From a checkpoint of a small image diffusion model.
Model: 2.91M parameters, 32-pixel images, norm groupnorm, activation leaky_relu, widths [48, 96, 96].
Training: normuon at rate 0.032, 21400 steps, batches of 256.
Rows from block 4, named by matrix and row number. Each number is 128 + 32 x the weight over the matrix's rms, rounded and kept within 0 to 255. All counts start at 0.
# emb: conditioning projection (model.enc.1.1.emb.weight, 192x192), inputs 0-95
emb.112 [ 90 120 255 107 113 110 120  91 170 125 148 141 106  92 159 113 160 142  97 118  95 127 111  85 172 115 114 107  94 132 141 111 117 109  19 105 142 170 138 125 116 153 139 165 162 156 107 208 149 103 129 122 128 144 115 130 139 114 153 194  66 156 183 160 127 139  94  59 128 120 130 132 160 109 114 120 120 125 147 116 219  78 131 150 186  82 208 138 150  91  97 151  74 120 152 132]
emb.113 [146 124 255 112 162 155 120 108 170 148 129 175  67 123 171 137 161 133 157  90 139 134 172  34  86 156 105 137 122 122  99 126 110 127 242  97 116 130  83 140 148 121 113 131 111 144 126 143 111 126 114 122 101 154 112  90 102 124 103 182 126 147  78 149  90 132 110  79 106 137  97 151 146 103 125 104 150 155 144 133 255 127 115 132 170 149 142  94 155 141 135 122 115 144 161 108]
emb.114 [123 143 160 148 148 124 125 147 103 123 161 158 169 130 116 138 107  95 113  94 111 138  92  72 111 122 143 105 131 140  84 135 154 128 112 118 143 147 151 149 110 125 106 150 140 117 112 169 129 126 149 140 120 130 108 103  88 112 113 125 116 156 145 140 139 108 141 145 130 169 114 133 140 166  78 139 123 149 147 128 197  93  72 167 113 124 216 121 117 144 111 129  73 160 148 110]
emb.115 [158 115 164 128 153  99  66 172 166 101 147 145 134 150 117  94 123 121 140  77 121 188 142  41 128 153 129 111 126 148 109 147 105 107 166 104 155 110 134 168  98 115 121 132 117 126 155 124 123 104 138 126 130 145 100 151 124  91 161 138 137  98 145 133 198 144 160  90 128 107  79  83 172 144 128  87  88 145 116 103 180 117 134 173 120 135 189 161 130 116 139 106 164 141 163 188]
emb.116 [167 158 255  96  78 116 148 146 121 128 153 130 137 112 153 112 150 113 125 133 122 132 134  81 121 140 133 123 159 129 161 187 109 120 112 176  87 143 118 107 107  90  93 119 117 135 109 109 141 125 139 103 131 124 184 126 127 140 135 108 108 139 129 100 135 130  92 121 132 120 122 145 120 147  87 111 111 161 109 118 151 134 123 150 137 121 160 100 143 118 110  97  80 148  90 126]
emb.117 [193 147 190 111  68  80  89 178 146 162 147 127 157 172 114 110 155 105 147 129  94  77 103  63 162 107 153 118 153 180 135 114 142  97  46 117 131 149 138 118 120  79 117 150 113 125 166 178 148 113 127 158 125 120 112 185 149 123 119 105  94  77 117 177 161 139 151 106 100 113  86  93 105 109  95 150 146 152 127 123 181 141 113 109 119 126 151 165  72  80  96 165 153  98 154 147]
emb.118 [112 125 119 115  94 125 155 168 104 110 107  90 156 155 143 130 144  94 163 169 137 117 137  76 104 147 139 153 141 120 139 136 133 163 114 170 108 139 153 154 120 119 155 119 113 120 124 147 104 138 130 125 176 151 161 161 173 148 127 157 150 114  47 115 151 111 118 119 153 103 142 153 134 138 105 148 159 142  83 128 164 140 129 139 107 150  96  85 158 111 148 129 162 175 157 103]
emb.119 [103 156 230 141 163 119 158 118 147 102 132 146 155  96 135 109  87 119 135 103  56  88 129  97 136  77 156  62 146 100 117 139 148  65  30 138  81 135 141 127 190 135 126 142 141 121 117 182 118 111 141  85 112 103  98 118 155 120  98 187 125 163 149 130 114 141 112 135 127 145 148 165 167 112 122  82  81 130 117 147 156 147  99 144 108 138  97 144 144  83 128 136 105  85 152 128]
emb.120 [121 128 101 150 121 138 142 122 106 151  97 130 161  96 100 112 124  85 125 127 144 131 140  80 129 132 151 182 116 146 114 152 136 136 217 118 167 105 137 107 126 133 144 142 122 102 126 140 114 128 131  90 130 154 173 133 115 118 109 106 128 134  88 156 126 139  63 149 140 136 132 141 141 131 114 129  69 122 120 101 172 149 132 155 115 125 115 169 148 141 103 139  64 144 155 145]
emb.121 [112 133 114 120 160 174 140 171 109 124 171 155 121 151 144 131 119 129 119 101 121 127 121  27  91 137 123 129 144 109 151 101 162 152 248  91 135 121 114 136 150 125 150 101 185 156 122 107 125 135 149 129 101  96 125 122  92 145 137 158  86 135 204 159 105 152 149 136 111 105 122 126 136 191 123 160 138 137 111 140  17 133  97 109 114 160 255  78 127 124 127 175  37 145 155 124]
emb.122 [141 104 224 137 114  87 101 122 114 151 117 140 131 117 101 118 158 139 113 131 130 110 140   0 124  99 103 116 170 160 144 148 134 151 132 129 111 132 132 128 136 158 110 153  98 137 137 118 117 133 171 179 137 140  89 122 144 133 133 155 170 127 112 105 111 140 160 129 109 104 102 135 117  63 152 144 140 116 147 153 189 117 113 101 174 132 118 145  96 122 115 115 230 142  87 104]
emb.123 [113 107 176 160 139 149 148 159 107 138 116 132 138 133 105 108 123 156 136 116 110 149 131 176 137 140 102 136  93 126 105 116 112 136 137 136  84 136 171 147 106 130 103 114 136 115 139 132 116 129 119 140 135 121 122 133  98 123 135 156 122 133 128 139 147 106 133 124 132 152 117 117 128 129 143 125 127 110 132 163 149 178 144 135 137  80  52 107 118 129 111 108 187 121 141 150]
emb.124 [122 176 129 132 107 104 144 127 137 142 155 117 156 135 149 146 127 125 143 116 157  87 135 138 151 147 111  89 139 137 109 145 127 147 121  96 108 145 119 105 126 155  99 126 155 145 140 130 119 103 144 149 172 135 157 108 135 143 132 126 112 116 106 192 126 131 132 120 149 140 131 115 167 138 125 130 151 112 125 122 160 100 116 165  86 165 158 157 164 173 121 145 160  98 173 103]
emb.125 [141 148  91 155 133 152  95 154 123 146 154 162 135 126 162 168 122  95 125 111 142 120 110 140  63 123 131 132 135 139 163 144 100 181  79 156 115 153 144 147 146 135  91 151  99  98 114 156 116 118 137 124 143 130 117 124 129 174 171 130 129 157 135 142  98 112 155 163 164 109 153  92 116 156 121 130 139 151 130 137  92 102 151 124 101 148 232 145 133 118 162 154 234 169 135 108]
emb.126 [ 81 104 209 129 118 122 123 145 129  96 103 139 129 128 117  84 116 133 131 132 126 147 143 144 124 120 116 122 139 103 120 132 150  83 253 110 131 142 142 142 105 146 154 106 141  76 165 160  97 126 107 158 108 136  94 114 130 151 148 141 117 133 113  90 121 162 121 120 134 155 128 119 132 164 119 118 108 140 132 118 207 151 157 147 148  89 109 117 142 116 121 100  73 133 135 164]
emb.127 [107 113 159 121  99 103 102 123 104 126 112 136 140 151 128 142 117 151 118 132 151 147 121  44 112 102 139 109 130 143 148 138 141  89 171  96 121 136 133 113 135 153 139 134 150 122 125 126 120 131 106 162 124 155 146 123 164 125 136 160 107 162  28 139 112 134 158 133 142 124 132 116 121 163 133 109 160 140 137 150 164 108 123 143 134 138 143 136 150 104 160 107  43 123 146 158]
emb.128 [108 136 215 114 115 145 109 127 172 112 156  99 151 125 107 148  95 136 131 107 116 138 145 102 127 133 128 133 120 101 137 101 160 132 211 114 140 153 168 127 139 156 132 110  83 157 151 167 137 140 123  98 127 138 111 121 151 157 123 150 107 119 127 107 146 112 133 128 128 124  77 147 150 116 135  94 117 119 125  90 154 119 171 139 132 119  55 126 150 138 157 161 134 119 125 124]
emb.129 [149 115  51 147 131 139  98 120 120 121 103 130  99 120 113 133  94 114 116 159  86 101 141  22  61  86 113 186 125 119  92 115  95 113 130 134 120 112 128 116 156  70 164 107 124 123 108 131 153 173 124 134 119 109 141 138 125 141 138 109 181 109 183 139 103 136 110 133  93 118 118 110 104  79 156 127 124 137 138 153 189 105 136 112 131  83  73 142 116 119 130 157 115 152 125 159]
emb.130 [126 149  71 125 121 133 145 139 124 123 137 125 128 143  91  99 120 145 160 150 122 106 121 134 108 121 111 163 185 167 108 147  87  90 134 133 160 130 123 119 107 102  81 140 123 182 116 149 121 118 113 152  96 129 146 163  94  70 140 129 155 129 224 101  92 106 122 127 118 152 124  85 141  91 129 106 112 150 125 140 127 136 115 129  98  88  61 103 176 106 147 167 170 137 144 158]
emb.131 [111 123 122 136 168 114 139  90 126 113 113 139 134 138 146 161 112 127 144 139 121 118 118 116 156 149 138 122 108 122 140 115 136 152  71 127 101 141 102 134 125 168 126 137 135 139 126 123 147 139 159 130 116 143 155 134 129 129 112 130 144 108 178 145 162 139 164 153 109 122 153 150 143 135 133 150 138  90 138 173 178 143 131 118 128 161  70 126 163 130 125 157 127 122 133 133]
emb.132 [112 161 227  84 167 132 122 130 144 114 128 137 149 103 122 128 112 110 188 138 134 131  80 204 116  99 112  92 148 105 136 131 169 145  51  69 138 110 102  93 133 106 125 104 149 152 166 136 137 158 180 133 130 128 157 152  78 171 131 132 152 133 104 104 118  81 112 142 131 150 101 135 106 130 112 138  98 144 101 159 149 157 167 150 124 114 202 100 162 129 128 108 170 139 156 112]
emb.133 [ 99 195 151 105 104 180 136 161 133 132 139 119 164 118  79 128 147 119 153 136 140 101 119 214 106 141 126 108 167 117 134 156 163 173 248 100 152 125 151 107 119 111 216  91 102  97 160 156 182 133 179 134 126 108 172 123 110 107 132 138 118 111  34 112 151 148 145 152 134 138 122 134 128 181 136 121 148 178  92 132 111 156  83 150  73 121 179 119 145 153 131 131  49 155 167 101]
emb.134 [166 135 135 121  83 118 109 135 159 169 179  99 108  92 128 108  86  96 109 106 153 115 125 151 130  83 124 133 119 133 186 167 155 135 110 113 110 140 165 157 133 117 153  89 136 135 167 105 181 107 115 193 174 100 169 124 174 140 127 154  87 108  42 152 136 151 204 133 172 135 122 142 125 113 137 137 155 151 129 120 119  85 152 120 107 163 175 111 147  98 149 114 168 135 150 117]
emb.135 [135 127 101 113 126 134 121 144 137 128 109 107 145 126 125 135 132 134 159 125  97 150  99  64 118 121 128 121 140 126 132 119 128 146 255 135 141  86 164 118 152 132 129 124  96 161 130 123 113 147 106 122 167  97 127 144  86 136 134 136 134 135 128 148 145 160 117 164 136 164 164 161 141 119 175 113 107 139 140  79 138  93 105 113  90 140 247 135 126 113 141  81  80 192  83 108]
emb.136 [119 109 216 155  91 121 132 171  84 151 106 139 109 106 175 114 135 133  84 153 120 141 117 133 169 109 128 167 142 148 103 140 108 135 126  78 131 112 135 113 117 147 107 149 111 136 152 128 165  75 157 122 156 154 158 112 101  73 131  79 183 121 112 141  79 114 181 153 142 128 107 124 134  94 127 125 120 126 108 121   3 113 138 118  93 144 147 106 142 113 111 160 187 160  89 128]
emb.137 [101 105 132 159 161  76 123 134 119 121 137 122 118 134 109 158 144 131 129 133 108  97  97 109 129 152  91 141 134 132 143 156 168 147 177 126 120 126 115 183  89 131 103 141 140 135 157 168 134 151 109 140 121 142 159 142 120 155 117 175 132 149 106 155 146 115 144 130 121 116 144 155 120 115 117 113 152 138  98 135 204 105 125 141 160 100 105 136 126  82 135  97 150 160 126 122]
emb.138 [119 100 228 181 197 124 123 125 119 129 123  83 133 149 173 112 197 140 130 133 123 112 101  86 167 167 111 100 133 126 121  84 114  83 255 122  87 160 124 140 122 153 159  99 142 111  91 142 149  98 119 147 109 127  68 150 140  65 161 144 115 111 125 117 115 110 140 133 120 161 171 106 114 108 110 112  95 127 121 171 255  71 123 130  93 145 245 116 131 175 141  84  68 147 132  88]
emb.139 [122 117 234 116 149 114 137 103 130 191 159 110 101 138 134 138 170  70  66 130 106 140 141 126 192 138 109 118 149  95 133 102 103  81  13 173 138 135 172 119  95 117 136 138 126 155 141 121 180 112 115 132 122 110 127 112 113 148 120 139 123 104 197 141 115 122 115 126 119 163 115 118 106 117 116  99 153 133 112 169 149 133  71 141 160  84 157 127 129 137 134 131 251  97 105 133]
emb.140 [125  94  58 142 134 102 157  97 149 123  96 126 141 132 138 146 128 142 116 143  96 148 141   0 121 120 122 160 128 115 134 122 137 111 114 157 163  84 127 124 136 161 160 126 160 152 122 146 147 101 152 145 131 152 141  92 141 125 140 134 146 107 123 120 134 159 158 151 122 144 168 124 114 130 139 117 118  85  98 129 231 106 173 129 160 132   0 128 153 121 137 177  57 110 131 133]
emb.141 [140 154 141 139 116 131 149 101 127 105 130 100 145 138 155  84 186 109 121 131 145 134 136 164 110 114 106 101 130 111 120 142 111  83 235 111 117 110 141 166 101 114 152 106 129 103 122 128 136 131 127 107 101 138 117 123 131 120 138 145 125 145 112 162 112 141 115 148  77 138 148 163 117 137 127 138 129 172  85 153  60 130  72 122 117 114 255 103 110 136 107 131 168 159 139 133]
emb.142 [116 141 250 116 148 106 156 139 138 147 153  99 130 129 137 101 160  96  88 144 109 133 130 216 130 140 123 166 118 222 147 152 100 105 128  96 116 175 106  90 183 111  88 111  92 128 122 118 158 151 142 118  90 140 131 143 138 111 136 114 104 151  94 150 156 105 119 130 146 138 119 142 150 122 142 165  97 134 114 148 111 120 133 110 129 139 191 122 143 160 172  90 173 118 178 124]
emb.143 [105  95 223 114  87 174 155 120 106 144 110 109 145 100 140 161 123 139 110 124 124 149 152 183 117 119 128  86 137 103 137 127 121 164 118 122 116 104 122 121 154 105 126 164 124  99 151 143 116 122 150 123 141 137 141 121 130 123 146 143 130 161 113 119 174 133 145 131  97 173 133 120 153 117 144  97 113 142 140 123 175 150 153 132 148 174 109 120 186 122 146 142  78 117 117 105]
emb.144 [127  96 255 116 142 129 106 108 137 141 151 117 125  96  92  75 127 156 109 158 160 152 127  85 156  98 154 126 114 125 107 131 147  89 160 168 126 102 150 131 176 128 144  94 138 167 132 121 162 141 148  95 135 126 138 180 131 109 137 129 114 149 206 127  85 125  98 114  66  98 148 153 126 122 161 125 110 156 179 143 140 139 112 110 123 133  64 175 133 119 113 138 102 117 155 102]
emb.145 [ 81  85 140 131 135 103 101 133 145 132 125 101  98 152 118 129 145 125 147 113 151 162 124  75 151 133 123 122 134 118 110  82 118  78 225 128 122 153 138 162 150 133 100 139 130 104 141 136 136 108 119 148 146 150 134 154 142 112 110 122 111 126 174 175 149 126 139 139 103 164 113 161 145 128 116 146 162 114 151 165 104 137 106 124 145 124 121 121 149 123 124 162  67  98 129 130]
emb.146 [124  97  54 141  92  58 157 159 148 124 114 148 125 143 149 156 135 149 177 121 141 178  93 135 109 106  97 144 144 112 174 161 119 157 163 108 107 107 144 103  95 160 121 121 129 144 132 162 140 106 167 150 150 145 163 137 148 138 158 147 130 159  81  99 187 132 106 142 115 123 117 145 128 127 127 122 126 187 154 142 152 159 128 142 139 187 151 103 151 139 133 140 141  94 113 118]
emb.147 [132 133 143 121 125 136 166 145 131 144 121 139 132 128 120 154 141 161 127 121 114 154 130  63 126 127 147 134 116 110 170 127 132 116 183 141 137 138 149 126 156 160 139 141 139 114 144 128 147  88 131 126 134 105 146 138 150 123 151 172 131 122  86 116 138 121 165 154 146 127 144 131 128 166 113 155 145 110 120 113 112 132 141 117 156 156  31 131 131 128 130 112  96 131 115 125]
emb.148 [127 131 134 124 120  73 155  95 159 134 114 127 139 129 171 137 131 148 140 126 123 131 108 163  89  93 130 154 118 118 127 124 124 130 168 115 144 143  80 105 121 130 147 134 157 187 142 155 159 143 142 122 111 124 127  80 117 107 102 118 124 122 132 153 158 127  96  94 118 150 124  76 156 172 131 107 147 137 113 135 129 144 114 142 140 112 255 113 164 132 127 145 174 143 127 134]
emb.149 [109 112 111 137 153 147 164 134 130 109 142 128 100  91 146 138 156 160 135 133 126 146 152  25 137 110 118 117 136 125 137 130 100 152 114 120 132 130 126 103 131 103 176  98 113 155 137 153 117 119 111 164 110 162 113 109  89 158 150 127  83 125 138 139 129 114 154 132 100 148 129 127 136 137 104 149 123 109 138 123  36 101 164 129 135 122 215 104 108 129 132 144 162 168 149 103]
emb.150 [133 145 195 114  62 137 118 111 120 126  97 136 135 113 154 122 135 147 163 126 121 139 132 166 130 104 112 134 148 139 118 110 127 139 227 101 169 119 169 143 117 143 135 131 107 134 167 135 104 134 138 121 121 145 101 140 133 118 123 127 155 157  88 120 103 116 160 122 127 149 120 120 145 139 101 135 118 132  77 142 157 110 163  95 146 121 197 141 100 131 117 121  97 128 128 141]
emb.151 [108 123 204 101 138 106 127 136  92 128 132 118 121 136 115 120 151 103 123 117 159 124 106 186 123 103 170 106 104 105 138 104  95 108 228 120 110 137 152 107 133 124 140 134 152 175 114  88 127 122 128 123 153 128 208 139 138 139 126 106 122 160 108 124 139 110  88 183 134 127 129 119 127 133 127 155 122 126 125 157 183 104 150 160 125 142 178 102 102 145 130 189 181 125 127 132]
emb.152 [ 80  94 176 134 169 117 126 151 134 130 126 135 130 154 147 161 147 124  80 161 126 119 196 113 134 155 134 142 147 105 136 123 104 136 131 138 153 114 132 179 134 116 114 142 121 130 121  98 151 135 187 143 117 149  94 144 146 168 115 140 120 116 169 121 146  89 117 130 169 116 134 101 113 125 147 134 119 105 145 140 116 107 106 137 132 156  72  97 136 125 178 144 173 114 129 128]
emb.153 [181 182 216 137 108 148 114 139 119 139 127 138 139 109 120  98 109 115 169 129 107 130 126  94 138 132 108 122 150 132  94 135 131 145 169 108 161 120 132 140 129  80 173 101 107  99 188 165 150 117 114 137 105  94 142 144 109 113 134 116 139 144 139 135 146 129  87 133 112  95  65 122 147 173 116 137 134 137 137 101 210 137 102 146 113  94 206 115 135 130 129  89 125 200 163  95]
emb.154 [ 95 149 110 111 136 165 158 145 134 124  90 117 132 131 129 118 128 143  86 129 142 118 122 199 161  70  96 122 111 127 150 121 158 139 122 175 120 127 137 113 106 105 175 134 130  97 110 119 179 159 155 105  65 176  96  84 126 131 157 125 141  97 172 136 107 111 140 157 134 151 150 135  74 188 134 146 146 122 145 124 140 104 139  83  87 141 121 116 123 132 134 143  74 166 129 179]
emb.155 [102 105  19 172 143 162 111 129 134 126 115 117 135 111 156 133 110 118 117 107 113 128 117  55 119 113 125 144 139 137 138 131 131 144 250 114 133 120 125 113 126 145 123 113 159 134 140 111 148 124 161 130 167 140 142 122 122 119 103 118 134 118 135 137 135 131 137 160 151 150 152 133 122 151 136 146 107 122 126 138  70 153 144 127 131 136 255 147 120 115 128 146   0 139 124 130]
emb.156 [131 129  40 131 144 135  87  99 116 112 194 129 117 124 124 141 131  75 113 107 105 122 145 212 133 116 141 126 119 126  91 150 124 122 166  99 160 115 100 128 120 161 115 127 118 128 122 134 131 103 132 141 132 141 143 128 145  84 107 164 141 126 141 102 128 117 146 111 119 155 137 122 106 132 151 148 131 121 112 106 152 130 145 113 128 120 188 121 102  89 129 159 110 177 146 125]
emb.157 [112 124 154 108  89 139 133 141 146 112 132 156  88 152 127 170 153 172 105 101 117 189 138 113 169 125  84 141 118 147 155 126 155 150 208 157 141  99 131 150 110 155 119 161 116 136 134  74 154 172 101 122 129 141 101 119 114 134 185 128 109 143  74 126 168 108 125 153 147 150 140 145 157 107 131 127  85 145 168 156 114 120 178  92 135 136 164 126 139 127 139 149 182  84 134 138]
emb.158 [127 137 205 129 130 105  88 142 148 133 161 121 135 130 140  86 101 116 122 120 147 101  95 165 130 110 151 116 169 100 147 111 158 130  42 148 152 130 128 100 170 112 159 128 112 165 128 148 105 173 108 124 123 119 167 169  66 122 114 128 155 102 119 151 106 128 147 111 158 117 107 150  96 171 129 119 161 154 119 139 144 154 131 133 129 108 232 118  93 112 124 109 162 140 130 115]
emb.159 [147 124 180 165 126 143 105 114 142 145 111 103 100 152 155 152 112 105 123 110 123 129 132 155 166 135 130 166 132 149 159 126 169 126  44  99 126 122 118 155 164 114 123 150 102 101  99 148  88 116 132 136 121 115 156 110 116 134 109 160 137 118 110 185 105 139 114 128 125 144 164 114 146 139 117  93 139 120 137 133  53 151 146 147 141 108 146 147 120 152 126 146 216 121 157 158]
emb.160 [170 112 152 119 113  95 129 108 111 134 127 144 142 126  88 121 167 152 155 122 128  92 133 168 149 156 149 115 140 144 126 108 101 145 205 145 125 131 143 133 154 130  83 141 112 157  95  97 114 150 139 197  87 114 156 127 145 111 163 132 138 132 196 140 101 110 129 106 113 120 133 138 119 121 132 148  99 126 148 127 160  79 139 108 168 114  90 119 122 127 109 116 103 101 136 150]
emb.161 [144 137 168 121 116 127  77 104 126 109 164 164 144 127  96 180 148 196 172 155 110 137 138  77 185 149  94 135 151 115 159 116 164 120 161  81 127  78 139 164 161 101 152 100 116 138  93 151 130 136 143  87 107 117 165 132 165  62  97 113 114 150  63 136 150 115 148  95 144 128 151 136 141 134  66 142 130 133  75 127 163 136  99 149 116 140  74 102 163 129 118 125 154 109 140 104]
emb.162 [122 147 141 113 104 132 157 114 147 153 128 139 119 129 111 127 112 123 105 113 122 128  82  82  96 101 159 103 135 144 154 116 171 160 225 140 150 112 111 120 155 114 205  82 121 154 144 161 124  97 129  86 141  91 141 143 161 121 121 142 144 139  63 100 132 125 105 152 153 122 106 124 117 213 125 169 116 166 141  84 112  97 107 174 122 106 255 162 101 101 123 150 187 130  94 107]
emb.163 [145 133 187 109 118  69  94 126 101 175 125 165 124  97 132 124 160 124 153 123  96  87 111 172 105  95  93 105 124 116 170 138 162  67 123 128 143 138 171 115  81 138 120 158 139 122 161 157 135 110 110 134 126 137 101 135  84 161 136 135 130 127 157 168 119 137  98 103 112  90  93 103 162 167 127 118 121 134 141 151 141 121 125  94 151 175 255 104 122 155 129 151 241  92  86 106]
emb.164 [128 131 255 109 134 109 148 107 157 138 127 135 107 113 135 117  85 153 149 145 160 132 136 122  99 131 160 119 101 102 123 106 128 129 255 119 119 128 137 148  97 135 149 140  68 127 104 141 133 107 125 100 120 106  93  91 151 105  97 175 101 108  61 154 170 118 124  97 124 133 108 133 138 136 137 121 109 114 160 135 121  83 127  97 166 119 158 157 110 141  96 139 125 134 147 161]
emb.165 [123 129 158 119 164 134 103 158 110 146 183 135 155  97  91 146 153 178 114  98 143 146  90  64 110 109  96 137 124 144 149 122 168 126 127 131 145  88 103 104 134  99 139 141 111 154 119 180 128 114 162 123 160 120 130 111  73 138 104 115 127 128 103  99 114 159 123 179 154 141  95  99 139 139 152  93 126 117 138 167 102  98 122 144 125 108 122 126 126 169 119 153 202 146 180 107]
emb.166 [166 137 177 128 148 143  88 125 138  69 169 150  92 143 137 133 148 111 117 133 126 137 138 113 147 166 138 159 141 123 120 104 135 164 222 123 150 113  96 127 162 100 175 123 113 133 125 158 124 133 127 137 110 113 142 141 150  95 150  94 134  99 175 122 137 180  91 118 109  94  64 162 129 191 119 155 153 130 133  87 152 131  66 143 118  85 255 137 135 145 120 102 211 173 164 119]
emb.167 [122 103 188 112  99 131 112  85 167 118 128  91 134 138 112 119 178 130 114  93 125 141  89 182 130 130  81 131 169 121 152 124 122 125  70 125 137 141 139 122 166 115 132 134 109 134 184 109 110 135 153 147 172 118 184 118 130 143 165 144 150 141  89 101 201 168 104 153 126 156 102 167 120 139 109 144 146 106 174 139 119 102 150 122 134 132 193  84 148 121 131 106 205 114 147 129]
emb.168 [128 124 167  89 133 114 134  75 145 108 160 125 147 111 138 139 122 111 126 169 129 205 134 158 103 125 109 102 109 129 161 131 125 122 130 127 118 108  99 143 139 104 195 102  90 128 142 175 147  75 126 130 124 119 102 169 132 122 128 121 119  78 153 154 172 150 137  82 141 146  97 184 127 169 108 134 107 149 131  87 165 125 109 138  92 124 182 102 148 186 119 138 184 128 138 137]
emb.169 [109 139  98 118 110 173 144 129 113  87 141 143 167 145 113 131 117 110 134 127 110 140 170 119 111 148 127 103 130 148 127 153 147 130 243 113 124  92 135 160 154 132 118 129 145 136 111 120  89 140 118 129 109  85 137 131 113 111 137 109 137 170 105  94 127 134 152 130 150 142 121 132 133 143 139 115 132 126  86 145 140 147 133 112 121 129  53 129 135 123 129 147  84 150 113 101]
emb.170 [168 158 190 160 153 143 146 140 142 132 131 122 162 189 120  79 111 152 128 151  98 176 101 151 116 168 115 141 158 199 127 125 152 103 214 156  99 111 186 160 168 147 124 137 106 182 140 140 118 128 154 143 110 135 106 105 105 114 169 123 108 100  68 135 135 116 129 128  93 146 121 178 187 132 172 122 124 143 104 149 206 128 177 134  98 122 225  79  90  89  74 105  88 113 184 177]
emb.171 [128 136 164 106 111 117 152 120 130 120 107 107 113 142 125 133 129 156 122 119 124  80 135 150 122 101 117  95 120 126 135 105 131  96 199 132 115 144 163 134 108 111  72 117 144 108 149 131 114 121 138 138 130 120  86 160 127 143 118 128 155 120 135 109 148 114 105 134 173 135 138 164 156 146 147 124 107 108 162 132 130 114 144 112 153 101 180 122 131  94 146 120 114 125 125 150]
emb.172 [123 138 108 116 107 149 145 146 148 130 117 139 140 119 134  85 116 130 148 136 134 127  90  89 143 111 127 122 145 159 142 151 142 133  92 138 118 135 114 136 113 111 137 102  90  96 139 115  92 109 113 164 138 135 161 105 112 155 157 138 147  89 110 122 129 181 141 106 131 148 112 100 122 173 113  98 127 164 105 116 146 133 137 140 114 153 197 166  90 122 174 152 132 165 154  93]
emb.173 [114 109 206 116 126 150 107 149 145 141 110 141 142 132 117  94 117  99 160 121 124 115 122 112 118  97 105 111 105 110 147 119 114 150  83 143 103 170 106 108 123 129  98  79 131 137 135 157 130 117 110 126 186 118 110 127 137 120 124 100 138 140 128 171 118 101 178 140 118 129 122 142 154 106 114 111 142 120 144 124 191 163 128 138 124 101 128 147 127 113 130 126 106 123 152 161]
emb.174 [ 91 120  96  79  90 141 105 128 127 118 115 101  95 165 124 117  87 158 136 124 159 118 156  88  94 126 123 131 133 154 140  60 104  89 190 120 185 110 115 146 150 130 151 139 165  96 121 137 128  88 135  91 160 132 141 140 113 111 102 127 101 132  64  94 115 108 143 156 143 148 112 125 122 115 141 149 117  97 140  95 151 121 107 148 154 100 119 111 140 142 127  83 122 132 139 122]
emb.175 [154 118 180 152  88 172 104 151 115 126 119 111  72 185  98 146 112 121  91 209 158  86 112 161 155 139 153 124  76 136 130 109 165 125 144 133 132 110 141 156  87 119 175 120 131 189 105 193 114 111 129 113 111 112  82 120 128 126 128 150 110 137  90 134 176 147 118  95 124 134  95 123 161 148 125 134 177 125 147 127 198 112 132  85 140  97 152 127 188  79 122 128  70 141 107 154]
emb.176 [147  82 245 142 123 117  79 129  61 109 136 147 139 131 126 103  91 147 117 137 150 148 148 143 146 140 147 105  93 125 104 133 124 126   3 154 149 113 137 159 108  82 132 106 149 137 133 143  98 198 155 100 139 114 116 116 147 104 163  99 134 121 168 126 175 119  59  62  93 107 147 125 171  87 136 179 108 129 118  96 115  73 111 105 102 142 252 112 120 151  87 111 159 108 102 108]
emb.177 [119 119  73  62  99 128 127 157 118 162 124 114 117 143 107 115 146 151 178 129 157 131 121 130 122 120 112 127 148 130 139 138 121 119  90 123 153 130 112 133 137 142 122 132  96 135 126 114 111  90 138 148 147 112 171 151 154 143 137 162 117 147  96 168 116 164 138 152 142 114 135 175 116 142 108 135 150 169  91 120 190 128 166 160 174 150  95 119 116 118 175 124  45 118 117 125]
emb.178 [139 155 228 100 144 163 130 131 109 128  77 131 141 158 146 166 124 159 107 134 155 159 110 205 102 120 113 158 130 144 124 143 124 127  13  79 106 123 144 135 104 107 164 138 108 153  86 127 150 142 170 140 147 147 142 134  95 122 102 108 145 135 117 122 118 128 157  81  93 141 119 155 130 173 106 140 103 146 140  65 176 102 132 112 116 149 160 139 184 109 119 120 230 135  95 139]
emb.179 [133 143 207 129  98 102 144 126  99 169 188 137 156 131 106 111 161  87 149  98 117 110 128 194 131 102 148 143 147 159 171 178 156 158 208 114 139 113 162 157 122 140 128 155 115 149 129 119  99  87 147 111 147 125 116  84 145 168 169 140 134 154 114 160 125 132 115 169 179 121 150 155 118 144 170 126 122 111 120 101 162 138 133  97 144 152 159 148 113 118 144 153  62 123  82 105]
emb.180 [112 131  29  90 157 143  97 128 103 139 128 145 120  69 119 129 107 103 152 146 125 100  88  76 136 138  85 139 159 151 119 166 137 119 130 129 137 124 121  97  79  89 102 141 113 132 164 136 140  97 106 155 101  95 135 172 118 118 138 110 165 119 107 121 118 129 111 117 121 121 108 157 152 150 138  90 138 124 132 136  79 174 130  85 146 103 103 135 109 121 129 105  40 156  95 108]
emb.181 [147 121 168 121 146 153 143 125 123 131 111 150 129 145 137 117 138 146 135 144 134 140 126  35 140 120  82 116 145 152 115 164 150  92 185 142 165 113 129 150 148 135 136 104 104 148 145 128 147 121  91  90 143 138 127 137 108 107 127 140 124 100  83 118 148 120 101 123 140 158 149 100 161 125 122 132 114 148 127 124 142 129 142 122 132 146 100 149 123 129  94 107  73 126 146 102]
emb.182 [138 146 111 135 143 124 144 125 116 129 151 117 148 137 145 108 134 156 130 147 128 120 126  43 146 115 136 105  90 145 128 130 140 159  47 145 117 117 107 126 137 159 116 121 126 150 125 102  89 167 120 116 136 139  84 166 149 124 117 128 127 133  65 149 146 112 130 146 129 134 152 142 135 103 147 113 110 119 109 132  93 113 194 125 101 139   0  98 109 113 128 139  73 123 158 180]
emb.183 [145 181  96 138 100 173  65 155 150 126 133 117 145 126 122 106 142 130 120 135 106 102 105 156 137 104  85 104 148  99 131 100 111 146  74 124 107 124 181 122 140  85 143  69  98 132 104 132 124 158 128 147 148 104  93 104 124 152 130 130 147 145 190 104 108 114 124 132 142 121 107 102 118  90 108 114 134 148 102 123 194  96 134 119 116 128  91 109  78 119 104 189 100 172 118 117]